config.toml
arch = "resnet"
model = "multi-label image tagger"
dataset = "photos of plants, animals and fungi (iNaturalist)"
train_examples = 155796
image_size = 24
crop_scale_min = 1
horizontal_flip = false
translate = 0.06
color_jitter = 0.2
cutout = 0.4
norm = "groupnorm"
activation = "celu"
weight_standardization = false
depths = [3, 6, 6]
kernel_size = 3
stem = "deep"
avg_pool_shortcut = false
widths = [96, 192, 384]
num_labels = 75
init = "torch_default"
residual_init = "scaled_by_depth"
optimizer = "adam_atan2"
lr = 0.0015
beta1 = 0.9
beta2 = 0.999
grad_clip = 0.5
ema_decay = 0.995
steps = 17000
batch_size = 64
epochs = 7.0
lr_schedule = "constant"
warmup_steps = 850
weight_decay = 0.2
Rows from block 6 of a small multi-label image tagger, named by matrix and row number. Rows with one number belong to one channel. Each number is 128 + 24 x the weight over its row's rms, rounded and kept within 0 to 255. All counts start at 0.
After each channel's rows are labels from the 100 images, of 14976, where the channel reaches its highest value: "strongest on" is what is common among them. Only what is clearly more common there than usual is listed. The data: photos of plants, animals and fungi (iNaturalist). In brackets: how many of the 100, against the usual share in percent.
# convs0: first 3x3 conv (model.blocks.6.convs.0.weight, 192x192x3x3, each kernel summed), inputs 144-191
# convs1: second 3x3 conv (model.blocks.6.convs.1.weight, 192x192x3x3, transposed, each kernel summed), outputs 144-191

convs0.36 [145 112 144 127 119 115 141  93 104 102 114 119 160 165 115 120  59 100 128 169  89  74 114 110 161 135  95  84 101 121 106 136 141  68 126 121 103 115 134 113 132 126  83 113 126 146  92 109]
convs1.36 [127 111 129 132 133 137 119 154 140 153 132 127 133 143 146 169 125 126 161 143 140 126 131 139 143 144 127 138 142 133 142 126 130 162 135 145 138 137 159 142 142 145 139 145 113 109 132 136]
strongest on: order Lepidoptera (35 vs 13.7)

convs0.72 [107 129 118 136 122 131 118  83 118 129 163  87  97  93 126 123 122 122 122 128 125  86  80 138 120 115 145 104 122 164 102 131 120  85 153 111  70 105  99  89 127 109 119 129 120 125 120 113]
convs1.72 [140 138 134 152 130 134 132 153 144 148 133 129 144 152 139 149  99 126 113 140 148  90 131 133 153 102 148 119 136  86 137 118 129 165 109 133 141 133 136 130 131 139 155 138 119 143  91 132]
strongest on: order Lepidoptera (31 vs 13.7)

convs0.175 [142 132 122 138 105 116 145 147 115 145 118 131 130 149 172 138 125 164 123 180  95 101 143 110 155 124 109 101 113 132 128 110 153  91 111 114 130  86 175 167 112 128 120 109 109 140  97 102]
convs1.175 [136  54 147 127 127 128  78 144 136 134 136 143 143 126 127 126 120 133 137 137 129 195 133 138 132 161 137 137 136 123 132 126 135 145 135 122 133 133 161 143 134 130 131 130 132  86  99 117]
strongest on: phylum Arthropoda (89 vs 30.9); class Insecta (88 vs 29.2); order Lepidoptera (48 vs 13.7); family: Nymphalidae (28 vs 4.6)

convs0.34 [155 113 119 133 132 121 135  94  99 119 113 110 158 173 119 125  98 137 128 160 149 139 121  90 179 136 111 108 166 138 134 137 159 132 128 104 142  85 164 132 121  88 103 143 132 160 113 127]
convs1.34 [142 115 159 152 149 150 116 130 153 151 157 146 153 127 172 150 155 149 107 155 158 156 147 153 156 173 133 140 152 133 162 140 133 177 116 157 125 153 118 160 149 157 142 136 162  69 133 134]
strongest on: phylum Arthropoda (70 vs 30.9); class Insecta (66 vs 29.2); order Lepidoptera (32 vs 13.7)

convs0.3 [ 97 142 124 115 126 126 140 128 138 174  76 141 110 107 119 126 126 139 144  97 131 189 148  83 131  97 162 137 197  94 136 127 140 157 174  99 120 134 151 134 141 130 161 175 136 139 139 144]
convs1.3 [130  67 121 131 121 136 111 134  77 130 129 120 120 132 124 133 119 123  72 110 126 155 124 126 138 158 175 137 123 123 124 122 135 175  83 115 114 140 156 114 131 126 108 139 138 110  76 120]
strongest on: phylum Tracheophyta (32 vs 7.3); kingdom Plantae (32 vs 7.3)

convs0.161 [112 125 112 122 122 124 117 113 123 130 134 116 100  96 172  89 135 154 126 175 103  90 107 128 115 101 119 116 104 133 122  94 107  90 106 127 111 113 172 154 122 127 126 114 128 125 111 105]
convs1.161 [136 123 108 136 137 123  99 124 129 124 129 147 140 131 113 124  97 133  70 116 121 176 123 122 114 145 145 131 127  99 124 134 130 146 119 118 112 116 135 130 121 122 127 128 102 131  85 130]
strongest on: class Insecta (70 vs 29.2); phylum Arthropoda (70 vs 30.9); order Lepidoptera (40 vs 13.7)

convs0.108 [164 118 145 159 141 158 106 165 121 170 136 163 145 139 105 128 151 123 116 129 166 182 140 150 122 147 143 117 136 133 153 113 123 119 129 145 176  92 128  97 134 134 148 187  84 157 134 152]
convs1.108 [128  98 126 124 143 112 110 119 105 120 115 119 131 143 124  87 188 133 107 128 116 141 125 127 109 183 109 128 140 170 122 132 127  81 121 112 115 121 133 115 113 103 134 134 155  86 136 121]
strongest on: phylum Chordata (92 vs 60.8); class Aves (91 vs 55); order Accipitriformes (31 vs 3.9)

convs0.177 [130 131 149 150 159  91 112 118 123 143  88 119 146 151 141 139 109 139 126 162 158 178 121 118 128 109 157 121 171 106 116 133 138 127 169 145 168 153 170 157 134 129 134 148 131 124 105 102]
convs1.177 [111 132 129 136 156 109  83 112 104 128  99 134 115 107 131 117 143 116 134 117 127 156 124 121 116 177 133 129 137 141 119 157 103 153 119 125 114 170 160 125 115 107 132 120 165 128 128 117]
strongest on: order Charadriiformes (30 vs 7.6)

convs0.100 [173 131 144 166 125 160 120 167 109 159 124 144 162 158 120 134 127 131 115 138 133 141 147 128 154 157 110  91 164 101 153 104 165 119 104 136 156 112 154 143 118 138 144 180  93 180 150 150]
convs1.100 [114  65  95 104 126 106  67 120 142 118 103  91 116 119 101  87 157 102 134 108 107 148 110 109 105 185 123 121 113 119  93 112 122  80 138 128 106 127 147 105 115 101 118 153 149  73  91 107]
strongest on: phylum Chordata (92 vs 60.8); class Aves (91 vs 55); order Accipitriformes (39 vs 3.9); family: Accipitridae (34 vs 3.3)

convs0.66 [150 122 140 153 127 155 117 140 118 155  92 179 141 147 129 149 146 128 128 136 159 146 143 100 155 152 128 109 150 102 154  66 142 168 148 136 152  77 171 133 144 108 123 171  69 149 126 143]
convs1.66 [109  88 149 133 153 113 120 129 117 127 126 139 115 148 136 101 190 129  82 131 117 208 117 130 124 216 137 119 144 150 131 125 122 146 127 129 104 108 131 150 118 127 127 113 149  73 138 119]
strongest on: phylum Arthropoda (85 vs 30.9); class Insecta (84 vs 29.2); order Lepidoptera (39 vs 13.7)

convs0.183 [112 128 117 135 122 134 117 148 128 148 106 102 105 117 162  96 147 132 132 162 129 173 125 109 127 106 148 115 178 114 109 172 100 101 156 151 149 131 160 174 146 140 130 128 127 123 106  83]
convs1.183 [130  94 120 133 140 126 105 124 104 121 122 127 126 128 117 122 126 127  88 129 132 157 123 127 158 145 146 132 134  77 125 176 130 198 102 125 130 182 148 114 133 118 119 128 151  79 107 131]
strongest on: order Anseriformes (32 vs 5.5); family: Anatidae (32 vs 5.5)

convs0.4 [125 141 153 127 156 147 119 155 142 134  96 106 104 120 108 121 147 137 132 111 165 162 126 107 139 160 140 102 174 111 151 141 125 145 110 103 135 116 173 135 131 113 148 123 113 139 118 129]
convs1.4 [120 127 135 159 133 129 122 118 130 121 134 146 138 138 144 146 105 147 119 135 119 129 141 140 159 163 140 137 137 107 126 165 121 179  91 123 115 150 130 164 123 116 167 136 145  99 106 122]
strongest on: order Lepidoptera (36 vs 13.7); phylum Tracheophyta (34 vs 7.3); kingdom Plantae (34 vs 7.3); class Magnoliopsida (32 vs 5.6)

convs0.14 [127 105 142 139 126 106  89 118 110 156  87 121 127 133 123 104 127 131 122 109 150 179 120 106 117 103 142  74 170  75 139 144 116 145 148 124 151  91 164 133 148 119 125 157  97 104 111 117]
convs1.14 [105  94 117 125 145 117 106 111 133 108 114 131 118 116 122 111 109 115  81 118 117 153 114 113 111 117 164 129 136 138 121 117 114 151 111 117 103 135 148 113 118 116 110 105 138  93 112 128]
strongest on: order Lepidoptera (31 vs 13.7)

convs0.155 [151 125 130 148 105 133 131 146 123 150 103 140 146 161 151 123 105 153 141 207 142 129 145 120 198 151 144  92 142 115 136  99 133  84 112 132 151 107 193 143 135 131 118 131  81 139 108 118]
convs1.155 [124  87 147 117 131 112  52 139 127 129 126 138 115 125 130 118 127 131 109 129 113 230 136 132 113 158 132 124 130 152 133 149 123 139 110 122 119 147 153 117 127 126 110 145 136 104 125 115]
strongest on: phylum Arthropoda (80 vs 30.9); class Insecta (77 vs 29.2); order Lepidoptera (39 vs 13.7); family: Nymphalidae (27 vs 4.6)

convs0.157 [152 127 135 126 121 121 136 152 122 149 121 130 128 148 159 142 132 155 135 184  86 118 142 115 166 146 126 113 111 109 145 101 143 104 111 106 128  90 175 155 121 129 145 102  99 138  96 111]
convs1.157 [130  75 129 108 113 127  72 136 142 113 130 131 134 114 118 118 104 138  98 114 124 191 114 121 119 164 139 123 127 109 127 117 127 150 126 115 130 127 140 132 122 132 122 124 120  96 103 123]
strongest on: phylum Arthropoda (65 vs 30.9); class Insecta (63 vs 29.2)

convs0.121 [149 145 140 155 152 174 136 128 119 151 118 135 137 143 100 143 103 124 134 128 163 124 161 121 159 148 152 109 149 113 135  94 174 114 113 141 155 147 151 113 135 105 111 174 108 182 107 131]
convs1.121 [115 105  98 105 141 114  66 130 145 143 108 115 124 121 140 129 135 123 133 129 128 144 116 111 118 172 124 142 146  79 122 117 131 105 134 114 108 140 145 117 125 120 126 132 157  82 122 115]
strongest on: order Accipitriformes (30 vs 3.9); family: Accipitridae (25 vs 3.3)

convs0.84 [151 126 148 154 126 150 109 136 122 150 103 168 143 148 132 144 140 136 134 143 161 150 136 109 143 145 137 115 161 106 162  88 138 161 151 135 155  97 174 143 150 106 125 174  88 154 128 162]
convs1.84 [106  76 151 132 161 110  93 113 116 111 126 153 125 155 133  99 174 137  97 133 115 207 124 138 134 217 145 121 138 184 143 123 114 152 109 132 124  95 137 163 106 126 119 115 156  65 117 122]
strongest on: phylum Arthropoda (75 vs 30.9); class Insecta (73 vs 29.2); order Lepidoptera (36 vs 13.7)

convs0.99 [153 139 147 154 124 137 112 109 110 146 128 145 157 146 131 148 100 124 123 147 168 126 149 132 138 138 160 123 119 105 137  62 158 117 123 121 143 100 154 125 121 105 136 173 105 171 118 136]
convs1.99 [113  96  73 127 122 103 113 112 133 107 125 126 121 108 113 127 184 110 100 135 107 162 107  93 107 160 119 122 138 113  98 111 108  63 151 133  91  93 142 115 125  97 123 123 124 117 130 130]
strongest on: order Accipitriformes (27 vs 3.9); family: Accipitridae (25 vs 3.3)

convs0.133 [167 121 150 159 143 173 105 155 124 168 124 165 155 151 101 132 147 122 120 148 162 170 136 140 145 159 144 116 131 121 161  93 124 115 123 155 168  91 134  91 137 129 149 179  83 155 137 150]
convs1.133 [111  97 121 115 138 117  95 115 119 120 127 123 130 138 130  90 170 128 113 123 121 144 132 131 115 180 107 122 134 164 119 117 122 105 128 121 114 126 127 116 120 114 135 151 151  81 147 129]
strongest on: phylum Chordata (93 vs 60.8); class Aves (92 vs 55); order Accipitriformes (29 vs 3.9); family: Accipitridae (25 vs 3.3)

convs0.145 [148 115 115 148 120 120 114 124 106 131 121 140 143 165 188 137 135 173 120 193 135 115 138 125 178 135 129 102 122 127 129 106 129 114 122 114 143 108 187 152 110  99 109 131  77 140 113 136]
convs1.145 [128  86 137 119 127 120  76 136 123 142 126 139 122 132 127 121 163 136  94 138 138 200 140 143 112 166 147 129 129 135 140 135 142 136 122 133 133 136 165 131 122 127 134 161 140  92 127 122]
strongest on: class Insecta (80 vs 29.2); phylum Arthropoda (80 vs 30.9); order Lepidoptera (47 vs 13.7); family: Nymphalidae (31 vs 4.6)

convs0.132 [129 143 114 155 149 118 127 126 140 164  80 130 133 121  94 102 111 146 143 122 160 182 127  96 136 101 156 121 153  71 129 110 133 118 148 161 148 125 151 120 161 144 159 187 155 140 102 112]
convs1.132 [119 105 121 128 148 133 107 116 114 116 119 130 123 128 150 125 130 141  87 124 123 137 128 127 116 166 145 131 146 157 123 131 134 152  82 115 123 134 109 125 124 107 121 111 138 108 118 123]
strongest on: phylum Tracheophyta (30 vs 7.3); kingdom Plantae (30 vs 7.3); class Magnoliopsida (27 vs 5.6)

convs0.160 [123 142 121 149 129 116 140 149 132 141 111 125 125 136 167 120  99 156 139 195 117 105 157 102 167 134 127 122 118  99 146  89 153  75 119 102 126  88 197 154 130 137 135 115  89 152 123  98]
convs1.160 [140  64 147 129 123 138  80 136 130 135 124 131 140 124 124 142 124 135 109 140 128 202 140 138 133 158 150 132 134 101 145 150 131 139 109 129 145 158 149 139 135 130 133 144 136  84 107 140]
strongest on: class Insecta (65 vs 29.2); phylum Arthropoda (65 vs 30.9)

convs0.182 [143 117 139 135 116 124 131 126 120 134 147 123 166 175 161 104 105 139 118 217 123 142 128 139 188 117 136 106 164 136 113 152 138  99 135 147 152 151 197 151 120 136 104 122 116 145 125 149]
convs1.182 [149 124 147 156 143 138  78 170 113 155 150 142 140 140 141 136 149 129 179 154 154 215 159 147 124 134 132 137 144  99 148 170 157 167 105 151 161 173 201 142 153 143 154 181 154  99  97 150]
strongest on: order Charadriiformes (27 vs 7.6)

convs0.10 [139 119 119 141 121 151 122 117 110 145 114 158 131 134 146 140 133 154 138 137 142 106 151  96 133 148 104 112 125 108 163 107 174 181 130 103 122  85 170 144 127 110 112 147 114 154 162 158]
convs1.10 [133  94 113 139 132 113 131 112 120 106 132 117 128 122 118 111 142 133 107 119 130 174 117 118 113 172 165 140 131 103 136 112 140 142 138 134 112 137 107 121 148 121 103 121 134  87  65 112]
strongest on: class Insecta (59 vs 29.2)

convs0.180 [147 100 134 100  92 139 104 144 110 140 130 102 126 107 112 109 126 145  93 170 180 157  93 171 144 125 136 120 136 142 131 136 124 143 121 121 126 115 161 101  87 121  80 112 106 113 165 146]
convs1.180 [140 121 141 140 146 140  89 146 140 153 140 146 140 127 134 154 140 160 113 145 146  94 172 131 164 117 125 150 138 111 153 124 142 151 128 134 144 128 132 128 142 138 156 140 147 119 129 139]
strongest on: order Anseriformes (30 vs 5.5); family: Anatidae (30 vs 5.5)

convs0.106 [143 146 146 167 156 148 117 126 129 164 105 155 146 145 106 133  90 128 134 139 168 145 148 123 156 131 164 119 162 110 135  67 155 121 128 150 156  89 159 101 138 125 145 179 118 165 120 138]
convs1.106 [126  88 107 121 139 112 109 123 123 126 119 127 124 134 138 111 160 130 108 130 127 157 126 119 120 174 132 129 148 139 115 135 125  94 132 141  94 139 128 120 122  97 139 137 142 107 124 124]
strongest on: order Accipitriformes (31 vs 3.9); family: Accipitridae (27 vs 3.3)