From a checkpoint of a small multi-label image tagger.
Training: 17000 steps, batches of 64.
Data: trained on photos of plants, animals and fungi (iNaturalist), 7.0 epochs.
Rows from block 4 of a small multi-label image tagger, named by matrix and row number. Rows with one number belong to one channel. Each number is 500 + 40 x the weight over its row's rms, rounded and kept within 0 to 999. All counts start at 0. Numbers have three digits each. After the name is the row's rms in percent of the matrix's.
After each channel's rows are labels from the 100 images, of 14976, where the channel reaches its highest value: "strongest on" is what is common among them. Only what is clearly more common there than usual is listed. The data: photos of plants, animals and fungi (iNaturalist).
# convs0: first 3x3 conv (model.blocks.4.convs.0.weight, 192x192x3x3, each kernel summed), inputs 0-95
# convs1: second 3x3 conv (model.blocks.4.convs.1.weight, 192x192x3x3, transposed, each kernel summed), outputs 0-95

convs0.153 129:527511599564530512519515487551525512505596488481595592548496546511526510530534511494519493520462508505476505535501527525548554501524509506493499503499497483530561596550493562549530526504488545490475557532566505460482503569458479445569545520566486472507545555532482533587502601528516539536
convs1.153 087:495499485499490505504511503495474495480483478488494336484493485511495505499492494487496487479505507491478491484501479489505324487485476496477509503490484497507740501492492499507493491518497491472509489499498500414498511503518492385499492504508503501456509483504504507499481359511483498492
strongest on: phylum Tracheophyta; kingdom Plantae

convs0.51 070:503466493475455509513535493437390432555542517406447518514435546527550453501436562548489411463438522513449510490552510487524518541403514539507546539457459448484484511538430482524448457444527544457452501485544451470466478447475523446507449485518498521536435466466480508524473491523429531452
convs1.51 126:543472533505501513537495527493529502511535531505501491488510495501440506507575463527506561520541515522503531553481522529521456482526508530510482512562545549565540560496574565549555581545565545532603523556525544517550586557552507486605542587541530552486521531554546545580550529561549533577
strongest on: class Insecta; phylum Arthropoda

convs0.72 083:459463494515442460494435510476433446454554444404488459515505504436424507490490497513498393494422528509448505477486506434482442471451503544481461543460465436396462477476548508481471460450568550496420514469519506465484397441433554484508499512474445533534446488482426472474504478504498487552
convs1.72 100:570556553527477551563530605465494550554545501542467527510573501575490472591596516509498500565556516587505560571467531530503540459557530543518501489528474514529493510451506496524480528489481479488559497476436449528527487506535483448537456550487509554400528521456523545471484559555516513485
strongest on: phylum Tracheophyta; kingdom Plantae; class Magnoliopsida

convs0.50 074:479453513508484452465482492470532459486529498525444462524473480465503506476498492467479379426487519495535462559511492460509455512381528523442500537511523500412551488494467501452459471548489509473464579478563448479436450420475553518576491491464505569556444450467391513479488570488410488474
convs1.50 093:559496445510462482531524529468567510547488480516460447499496512499451441443540469517499486471524481494488481545454479485521475499566477510515486497507533522490629521542534537553459531489507445491527534484476486500499472518526502410575474599491507556542481497385534486505490428512482536487
strongest on: phylum Arthropoda; phylum Tracheophyta; kingdom Plantae

convs0.104 079:515563525554464474559446533512472535464517485500564543463503583488488506457468545511533483488388472470468485526487465476488501450555481419542559570514492486536558476471470548553489516525466493526488573542589522573536543533504478496583481470572486459567495539460551490571531557563519510543
convs1.104 119:563511547517509555522552568506574571576607545570501447548521509551563533531558531557540499580561590567594516542514593534559499513536513604526496502535466518464522506512506492531545495423533502484475454486520534541518529493484508473513502505487494482484491524439511510519542473433532457544
strongest on: kingdom Plantae; phylum Tracheophyta; class Magnoliopsida

convs0.89 079:479464496457478499529504519459433450509541515423427506547456484509498464513468560525483391488441557494458469497529497482497496549432546570460484563452454408470506507515511516489459469468563525442439513488556445477498442436471522473513463531473465543534394480479421494528518482533484539482
convs1.89 108:579500533504454555523516586494523517503529515545454514489554516559462555513583507514429474504549482551532559555489485499558534486580524548518485475575540555588528525514522532539527565532448447535602517527474518527500536514541479415665492551503509535459526526514518568563508573556523498532
strongest on: class Insecta; phylum Arthropoda; family: Nymphalidae; order Coleoptera

convs0.168 109:537500583530550537532515504538562496521579477509587577522511534530537544501519517493555499541491462513502522547507526530525553483541485460499535546492510505492551567568469534513501514534447537465502582498571508452490486539427503471574550498539481490518582539498446517562504599533513537546
convs1.168 091:507489492499477477496483492474459530482486473477489368458471494506505470499498512489487514465515483476491489509512481488493342491479487523460477488471507495497693502482505500507478494495507467484481497515507510440470530530529500418492497480493517501498501429485492476491477378507485506503
strongest on: phylum Tracheophyta; kingdom Plantae

convs0.165 124:528533645579524518503509468532498515505595497472589572546503551491493508528513513512531521503434532482481520522530509536551544483557533545531522486513497497539572589510502576554501513475508535474483561526559507429478497602435513427580523500580494506535514553494490521603475579512492496508
convs1.165 104:511490495509483519517535517492482497509504507472482368510500483518480516490520482487482524520545513525502493504508479504520368485512463501503521464477497506469637491526502488502527488509482491461536484495479520418521515484506476355543516490494480460461487473494486476504511401545468503515
strongest on: phylum Tracheophyta; kingdom Plantae

convs0.16 108:465565609584480467505473490526436544499545471410545536557519514460438497517543499523533540466454522446458491466490481537513479443549547537537494495459473472536571548485497597576504495499506527492453546556575513452495498550423497437570505516590490504538427562502526533584510581539484478530
convs1.16 106:540468501516504528508552522500561474543530539482479366536506504513542524494504480521494497556525558583514553524496528483565464512559500523495519461462467456389594470532469435464487441466441487441514469466456460445524439468477440332511478475503505469462452437404463483461491393514477481477
strongest on: kingdom Plantae; phylum Tracheophyta; class Magnoliopsida

convs0.15 130:514525605560539500496522483534482523500578500440563572542492520508504484517575528482516531516483517509481483503496520536531538542541503515493480485478494508535569594523476569569537529496478507503475545565563520503485508596507451469566513509591508466497537566519518530591497599526531521530
convs1.15 100:484484478487507496501505493501498484480480494497508357501480500508502507498479481491505472489479521501480473499499496486492373506475503492492515506503496500481705488519497483489501483491509507482495490495488497382505486484484488420487502504493490503458502480481490510498494390506485494492
strongest on: phylum Tracheophyta; kingdom Plantae

convs0.85 085:490450498501522470502487466454425476508560515445538533463402541486518477560448524470486509480409493505407476489522517473516499510487452462493536507484431502491498560471491469543493524435480547456447471536527501560542475547501473427481543472580488466556498502474553450553527505475487511522
convs1.85 106:511540555517496543537495538512532549567529511549514433527532541518502497519569541545514575540546535542534514586504522538542426503545528538527489530571528527547606556488554536533543535524580529503547520531519523501545573539520520453563534582510528542460494536526549508532524484564558541529
strongest on: order Anseriformes; family: Anatidae

convs0.56 078:460472547518458423444482500494454465464551513461469479514484532450451501520507490471500373452425537519453462523525464491476442504452515547518485537463480408426511496490480498487404451463513497430462518487539454439453418450479543461519470450494469530583416438378428389519491533489461484451
convs1.56 104:592491508505490551549528582465547517562517515560477471504575549530507504524531506583434499575578520584587619543483529517541449522625542554495474461488492450543550499501529451509555493495486484490568518521478488490469497484542449475564448559488438553452466484470479470520498498582488512517
strongest on: class Insecta; phylum Arthropoda; order Lepidoptera

convs0.13 081:537526546502519565563535545503584511534516492578505517503542504529529561392455513535555429533516436475531530512521492480481544467501541419506564542497481476456527518506429503477461534536460499486520548454507461465483505495457528538534419523480504520542506527489397517512504507512513507515
convs1.13 113:535444490484447503494495514478477561496532533476513428507473476512529429506519492497504542511561480541480478496507477509471445466505435536442479513485546483481536519474489474519472477497503495508481442517561520479484549522564514469523507498510565498487499496474500495513516504501505510492
strongest on: kingdom Plantae; phylum Tracheophyta; class Magnoliopsida

convs0.7 126:533529556557543514530512488531481519537572507436590584548488520520533512543536539525516523495443544512468511499516533527530548512509548544531499522466516472544576579530515577552555511506536546454485548558583523461493520550469501428584558539563476498512525549527488545573515591560521547553
convs1.7 095:484494482503501479490484496487516463492482494498481363495487488481465524497473495489489476505506485483482486483480494475510392483514494472503501493506508514486700484519492502482487501491482490490497488473487485499507482489485484308502497484486479486471493499511485507496508393487492469508
strongest on: phylum Tracheophyta; kingdom Plantae

convs0.107 092:483563585616467480505507495525506545487563526502594532560536540451433528561553485518564498435444546475469515516543504503529490481493573571568508552510493439518587534488506599540498480503527530467476550538576514484521535504478511435582514502549469521551437489471502497559529564528490456466
convs1.107 108:510468484503491510484522501458545477523497528498466428506475493507480518495494468461499491521542517546505537506471510475551453468552468478516495469501539500467588482520488474516525501484452532468522477488457508517501487478511480360533491481517496466486491449503458467499516429514510473512
strongest on: order: Lepidoptera; phylum Tracheophyta; kingdom Plantae

convs0.28 081:548493554462499536549487528474515491522575493513457527511494444529507496438422540541491423493435451465492470494514516519532544546492506417463560543459425452461509568495422485470456523544449494465494581482522455500522496506460468496524448490486512477526440555479441514544571487542489525517
convs1.28 093:505483523460528514449514547488523565481555566506554451479512509458494482550533492502478549540544564557507509528513491533454438520492503544485458514535485509502471521508501492533456473503544496476459409514529506560554526505513483475591525515525566517560454530391520488492592534470532460435
strongest on: order Coleoptera

convs0.68 089:465469480485448454510428516467448478468536445411517471524530508442437508505508494515502377499444529496462509514497507430464448468481519564482463508458464424398441475483582499483487492456581566500438490459468493464454400457437562488480510523472460534527465506484441485480509449486508504553
convs1.68 123:552556567551499559583551581478481553559548513543488508506562506572503467576581511520514524559548558580494559568490551539533533446542522535533520488510454506516491509466496499519478537466467495480557486480460448489500497508498492460514462527487490547411521513467506512473486547531510495451
strongest on: class Magnoliopsida; phylum Tracheophyta; kingdom Plantae

convs0.1 102:513541520553519515571492514475472526538572512448575550544517517502516516567534532548524487468437562469462503515527506469519515483500559564539504543457501439528594531512532594517561484518548554445458563538578529444543523475466542425610534513515473529564451513525473564528517572563533523569
convs1.1 100:510470503509506495480522495464517463523506508479456371471475467474452521499491484481488466511506486509477512495477498445538448476537452477500502495514517509483642489542486509478437504483444509487467476478478464539502485474466490335501480484497516498486511470471475508528518387498500513510
strongest on: order Lepidoptera; kingdom Plantae

convs0.123 084:526492604511506535531542484470506502551563529523494540486488516522527515376458517525487520506477411453527525521557450576500526504514488385490535519511442562496465556520358470535477543469425447512498480521497506515528512561476450489468412484546562456492441558529478495574488462492501514496
convs1.123 119:505481505509507511487563544502499519449521507506480416501537468527543485537470454462460492440548502524510485448519478524444417542490425524507492485511543556474502506507553493520571482527519566529568414504496537474556497485547515452579554564515496498473538517474507507549565514505564489522
strongest on: class Aves

convs0.61 111:494442472457498467464493489448436434462503509410447466526444484463476459544459502465481422453435537515447449482510527485485460537430491545454488577455527418380504499502544489466441451504563538443455534452534481482472402432474531501525538522483471521542442468470440456508514512530468501509
convs1.61 155:592582543564482570592518613469535566574483493544521500475594541587500511535616553589496492555579514554540567581477501517526510502589528523529472475559497567566552553482501537551541534496500474564597534528473507534494540542536495407595481527514483554447510536520535546547516531544521543538
strongest on: phylum Arthropoda; class Insecta; order Lepidoptera; family: Nymphalidae

convs0.137 067:450523555527496458488476456556535451441491533535420492474471505501530524508495543472477510519497506510507389516553499549442484486421529461498544592434514456533528512542416542554427496481457504445445515545566444495452539513504424487504520529559528484554448464472474437584540512524477521439
convs1.137 104:607527541516548546549490562503573502547550527533529496504557512570511501513533467579522504556571516547560596520498570507577479487581563539586467452535502475572503512449557473502541486506523507534567452554508483524524525539506499464593501495470510510521442514477479498572533502525512449520
strongest on: class Insecta; phylum Arthropoda; order Coleoptera; family: Coccinellidae

convs0.105 061:492532552482450503541461521489536499551546480560452495485509420500496519432475509524507452478500465485523494498524487579520497502482530414472523550520465466466515560524414494482446550557477479500479571522525453510522507503479458548520444533487551460534461527506430474538535515524504513546
convs1.105 076:542488507505473500504539571499549516499535535510518481507482459552524434540516374470500498560527527532509480473506515537470476496555475541506481471476435486426460491491478517519522429502498520528554373521502447562577462487501505468575542589509525491480469556301478498473539539504517497503
strongest on: class Insecta; phylum Arthropoda

convs0.116 077:507496473504530495531486479477441473514539532426557496527468527500514518558511544497538488483432552469448445537543513509554488514442545543460491594487490451477595497527507565471512452542520563437466597514575506502525480433490467451619539529468475495568476515516442566465538580593501536580
convs1.116 090:540501557530496532495478551468574533553540529496513429451520496471459484515513510537492421504440471462499496523453494466564494505581475447532481519525505510519626527554505524549483519476432507531468449491493477554505528529478488384524455457541534513512539506449532518498506410490528493476
strongest on: class Insecta; phylum Arthropoda; order Lepidoptera

convs0.184 093:451510580492503472475477437506504475445500462494474480459479564437446492421479484490494551497497469406519440437452454546466472455557469452467493549486489537475545526432474501528498544507452502515479565525549526548515449557447496514550500517554544501532467588549533555559498548534497490541
convs1.184 128:561489483487502563568563563541539555521521529491526460580517496573590515516537506543509508522515595524519520538531542511531509528533503554521535525537489513453559531533552523517536492450540518514518518500520522415551534518518546453532545527558514545486514530437520536527530459524513514509
strongest on: phylum Arthropoda; class Insecta

convs0.160 080:506447523458507513476497420462495449491536511482556490498450517494517470495405496463499515502439528408437453478456481486524494468523481524437582499444450504439515541526483477517495493451461524477497521515495496547470481554482475473509475467537443497486478517453537413524537453491517528481
convs1.160 134:523525513523506519457478539519516551557497506499516448482514471513464531482530492512468529525512500555495538536510504500505469485518482541510530548496532556523533543505591520555558490498523559550490520565521537476579528610522534453547543540552563515453486484536605548532505474568542524495
strongest on: phylum Arthropoda

convs0.176 095:485518496511467504532486524475467510494535461472572499532559479492483516456483486539531416498463535482513516543507491458481500477510540582460475483482475465430477471469612508451518522510579590501479511457451507479553466466499587512477531549419460539523535502484419526502513448477545518562
convs1.176 135:552549539519500531534572562492489531559515502552492502487552493539475464568545471495484511554536550587464571575511544543524544415539504520510528510484509537508469532485513524497463519486475530502559494488529477477519534542512508464521466485506506562500529531453519515509503475510491515483
strongest on: class Magnoliopsida; phylum Tracheophyta; kingdom Plantae

convs0.95 067:490435484513467473507497490425454420505563476479540500509442474440476518519475479451508441432442502503455487489519551508563450526425471501477533605490475460471483550532510482471418451448535602426466516522548440521529420437489557490534535504492466525557505444459444414526493507511425514525
convs1.95 092:542529564539481530549495549485552537552528518532442448487545517527450486517580493533481546524538488541545487555496501524586468479558498544510472512542560493544620545517574562528496565542528489518595535513532474507514527534555537447582540552493554559471509543484515530569539474606513541515
strongest on: class Insecta; phylum Arthropoda; order Lepidoptera; family: Nymphalidae

convs0.82 080:466479541531412449473455488474434468475556478466496473511492548459447499465508528519507447455432547486460480507487429516498448471470560606483471552497464447414545485495490515479443432493562538434447560503529465482435433449470565484542467461486509530553441451429409484472511512521492470513
convs1.82 094:580491500497483527531561551463504480525502494559480474522522531523499518502508510517458502557537565517533549571487506446521496526567510511532496450462501419515587490502540431521515517464437474480514463469446460514485505467508450419577491501514460517454451469416492448485502464538521513475
strongest on: class Insecta; phylum Arthropoda; order Lepidoptera; family: Nymphalidae

convs0.118 084:478576500553432437522464523470476556455554506474531535515522489453481497500515492524535501483440490467435454486503491492529487471545490466524536576476492419515560490492481568530526509554455529493457587551591526539556540472499475488574523451522465444525499521450484486534583542555521510603
convs1.118 100:533465526543490517518538566501603545593521496547511400507496539534507484487528532559530484528552525533513558542454588463598462513542485541519433518549480471469565527504503511570517476436506497500480475484480478567578505477524479419537524560496545489502493527434502518502538441506566494523
strongest on: order Lepidoptera; class: Magnoliopsida

convs0.8 114:539518536546548514528493501546538508518574492474589584531499532539549517521563537501508489515491487541501511538515548526535557513507506482512518552483519468519547559555485545537536501536493545476479560510562537453474524521512487461564555539540486476509555549529458545570499596554524565555
convs1.8 079:495513499517505483512485497480493481487488483521498365485488493486487485491509516499492487483488474477498483486490496490531336492474506491498476503503503505542760494473500512514470517509515500519515483512511496476479504526523503427493490515507518503475512517532505504512496380502495500500
strongest on: phylum Tracheophyta; kingdom Plantae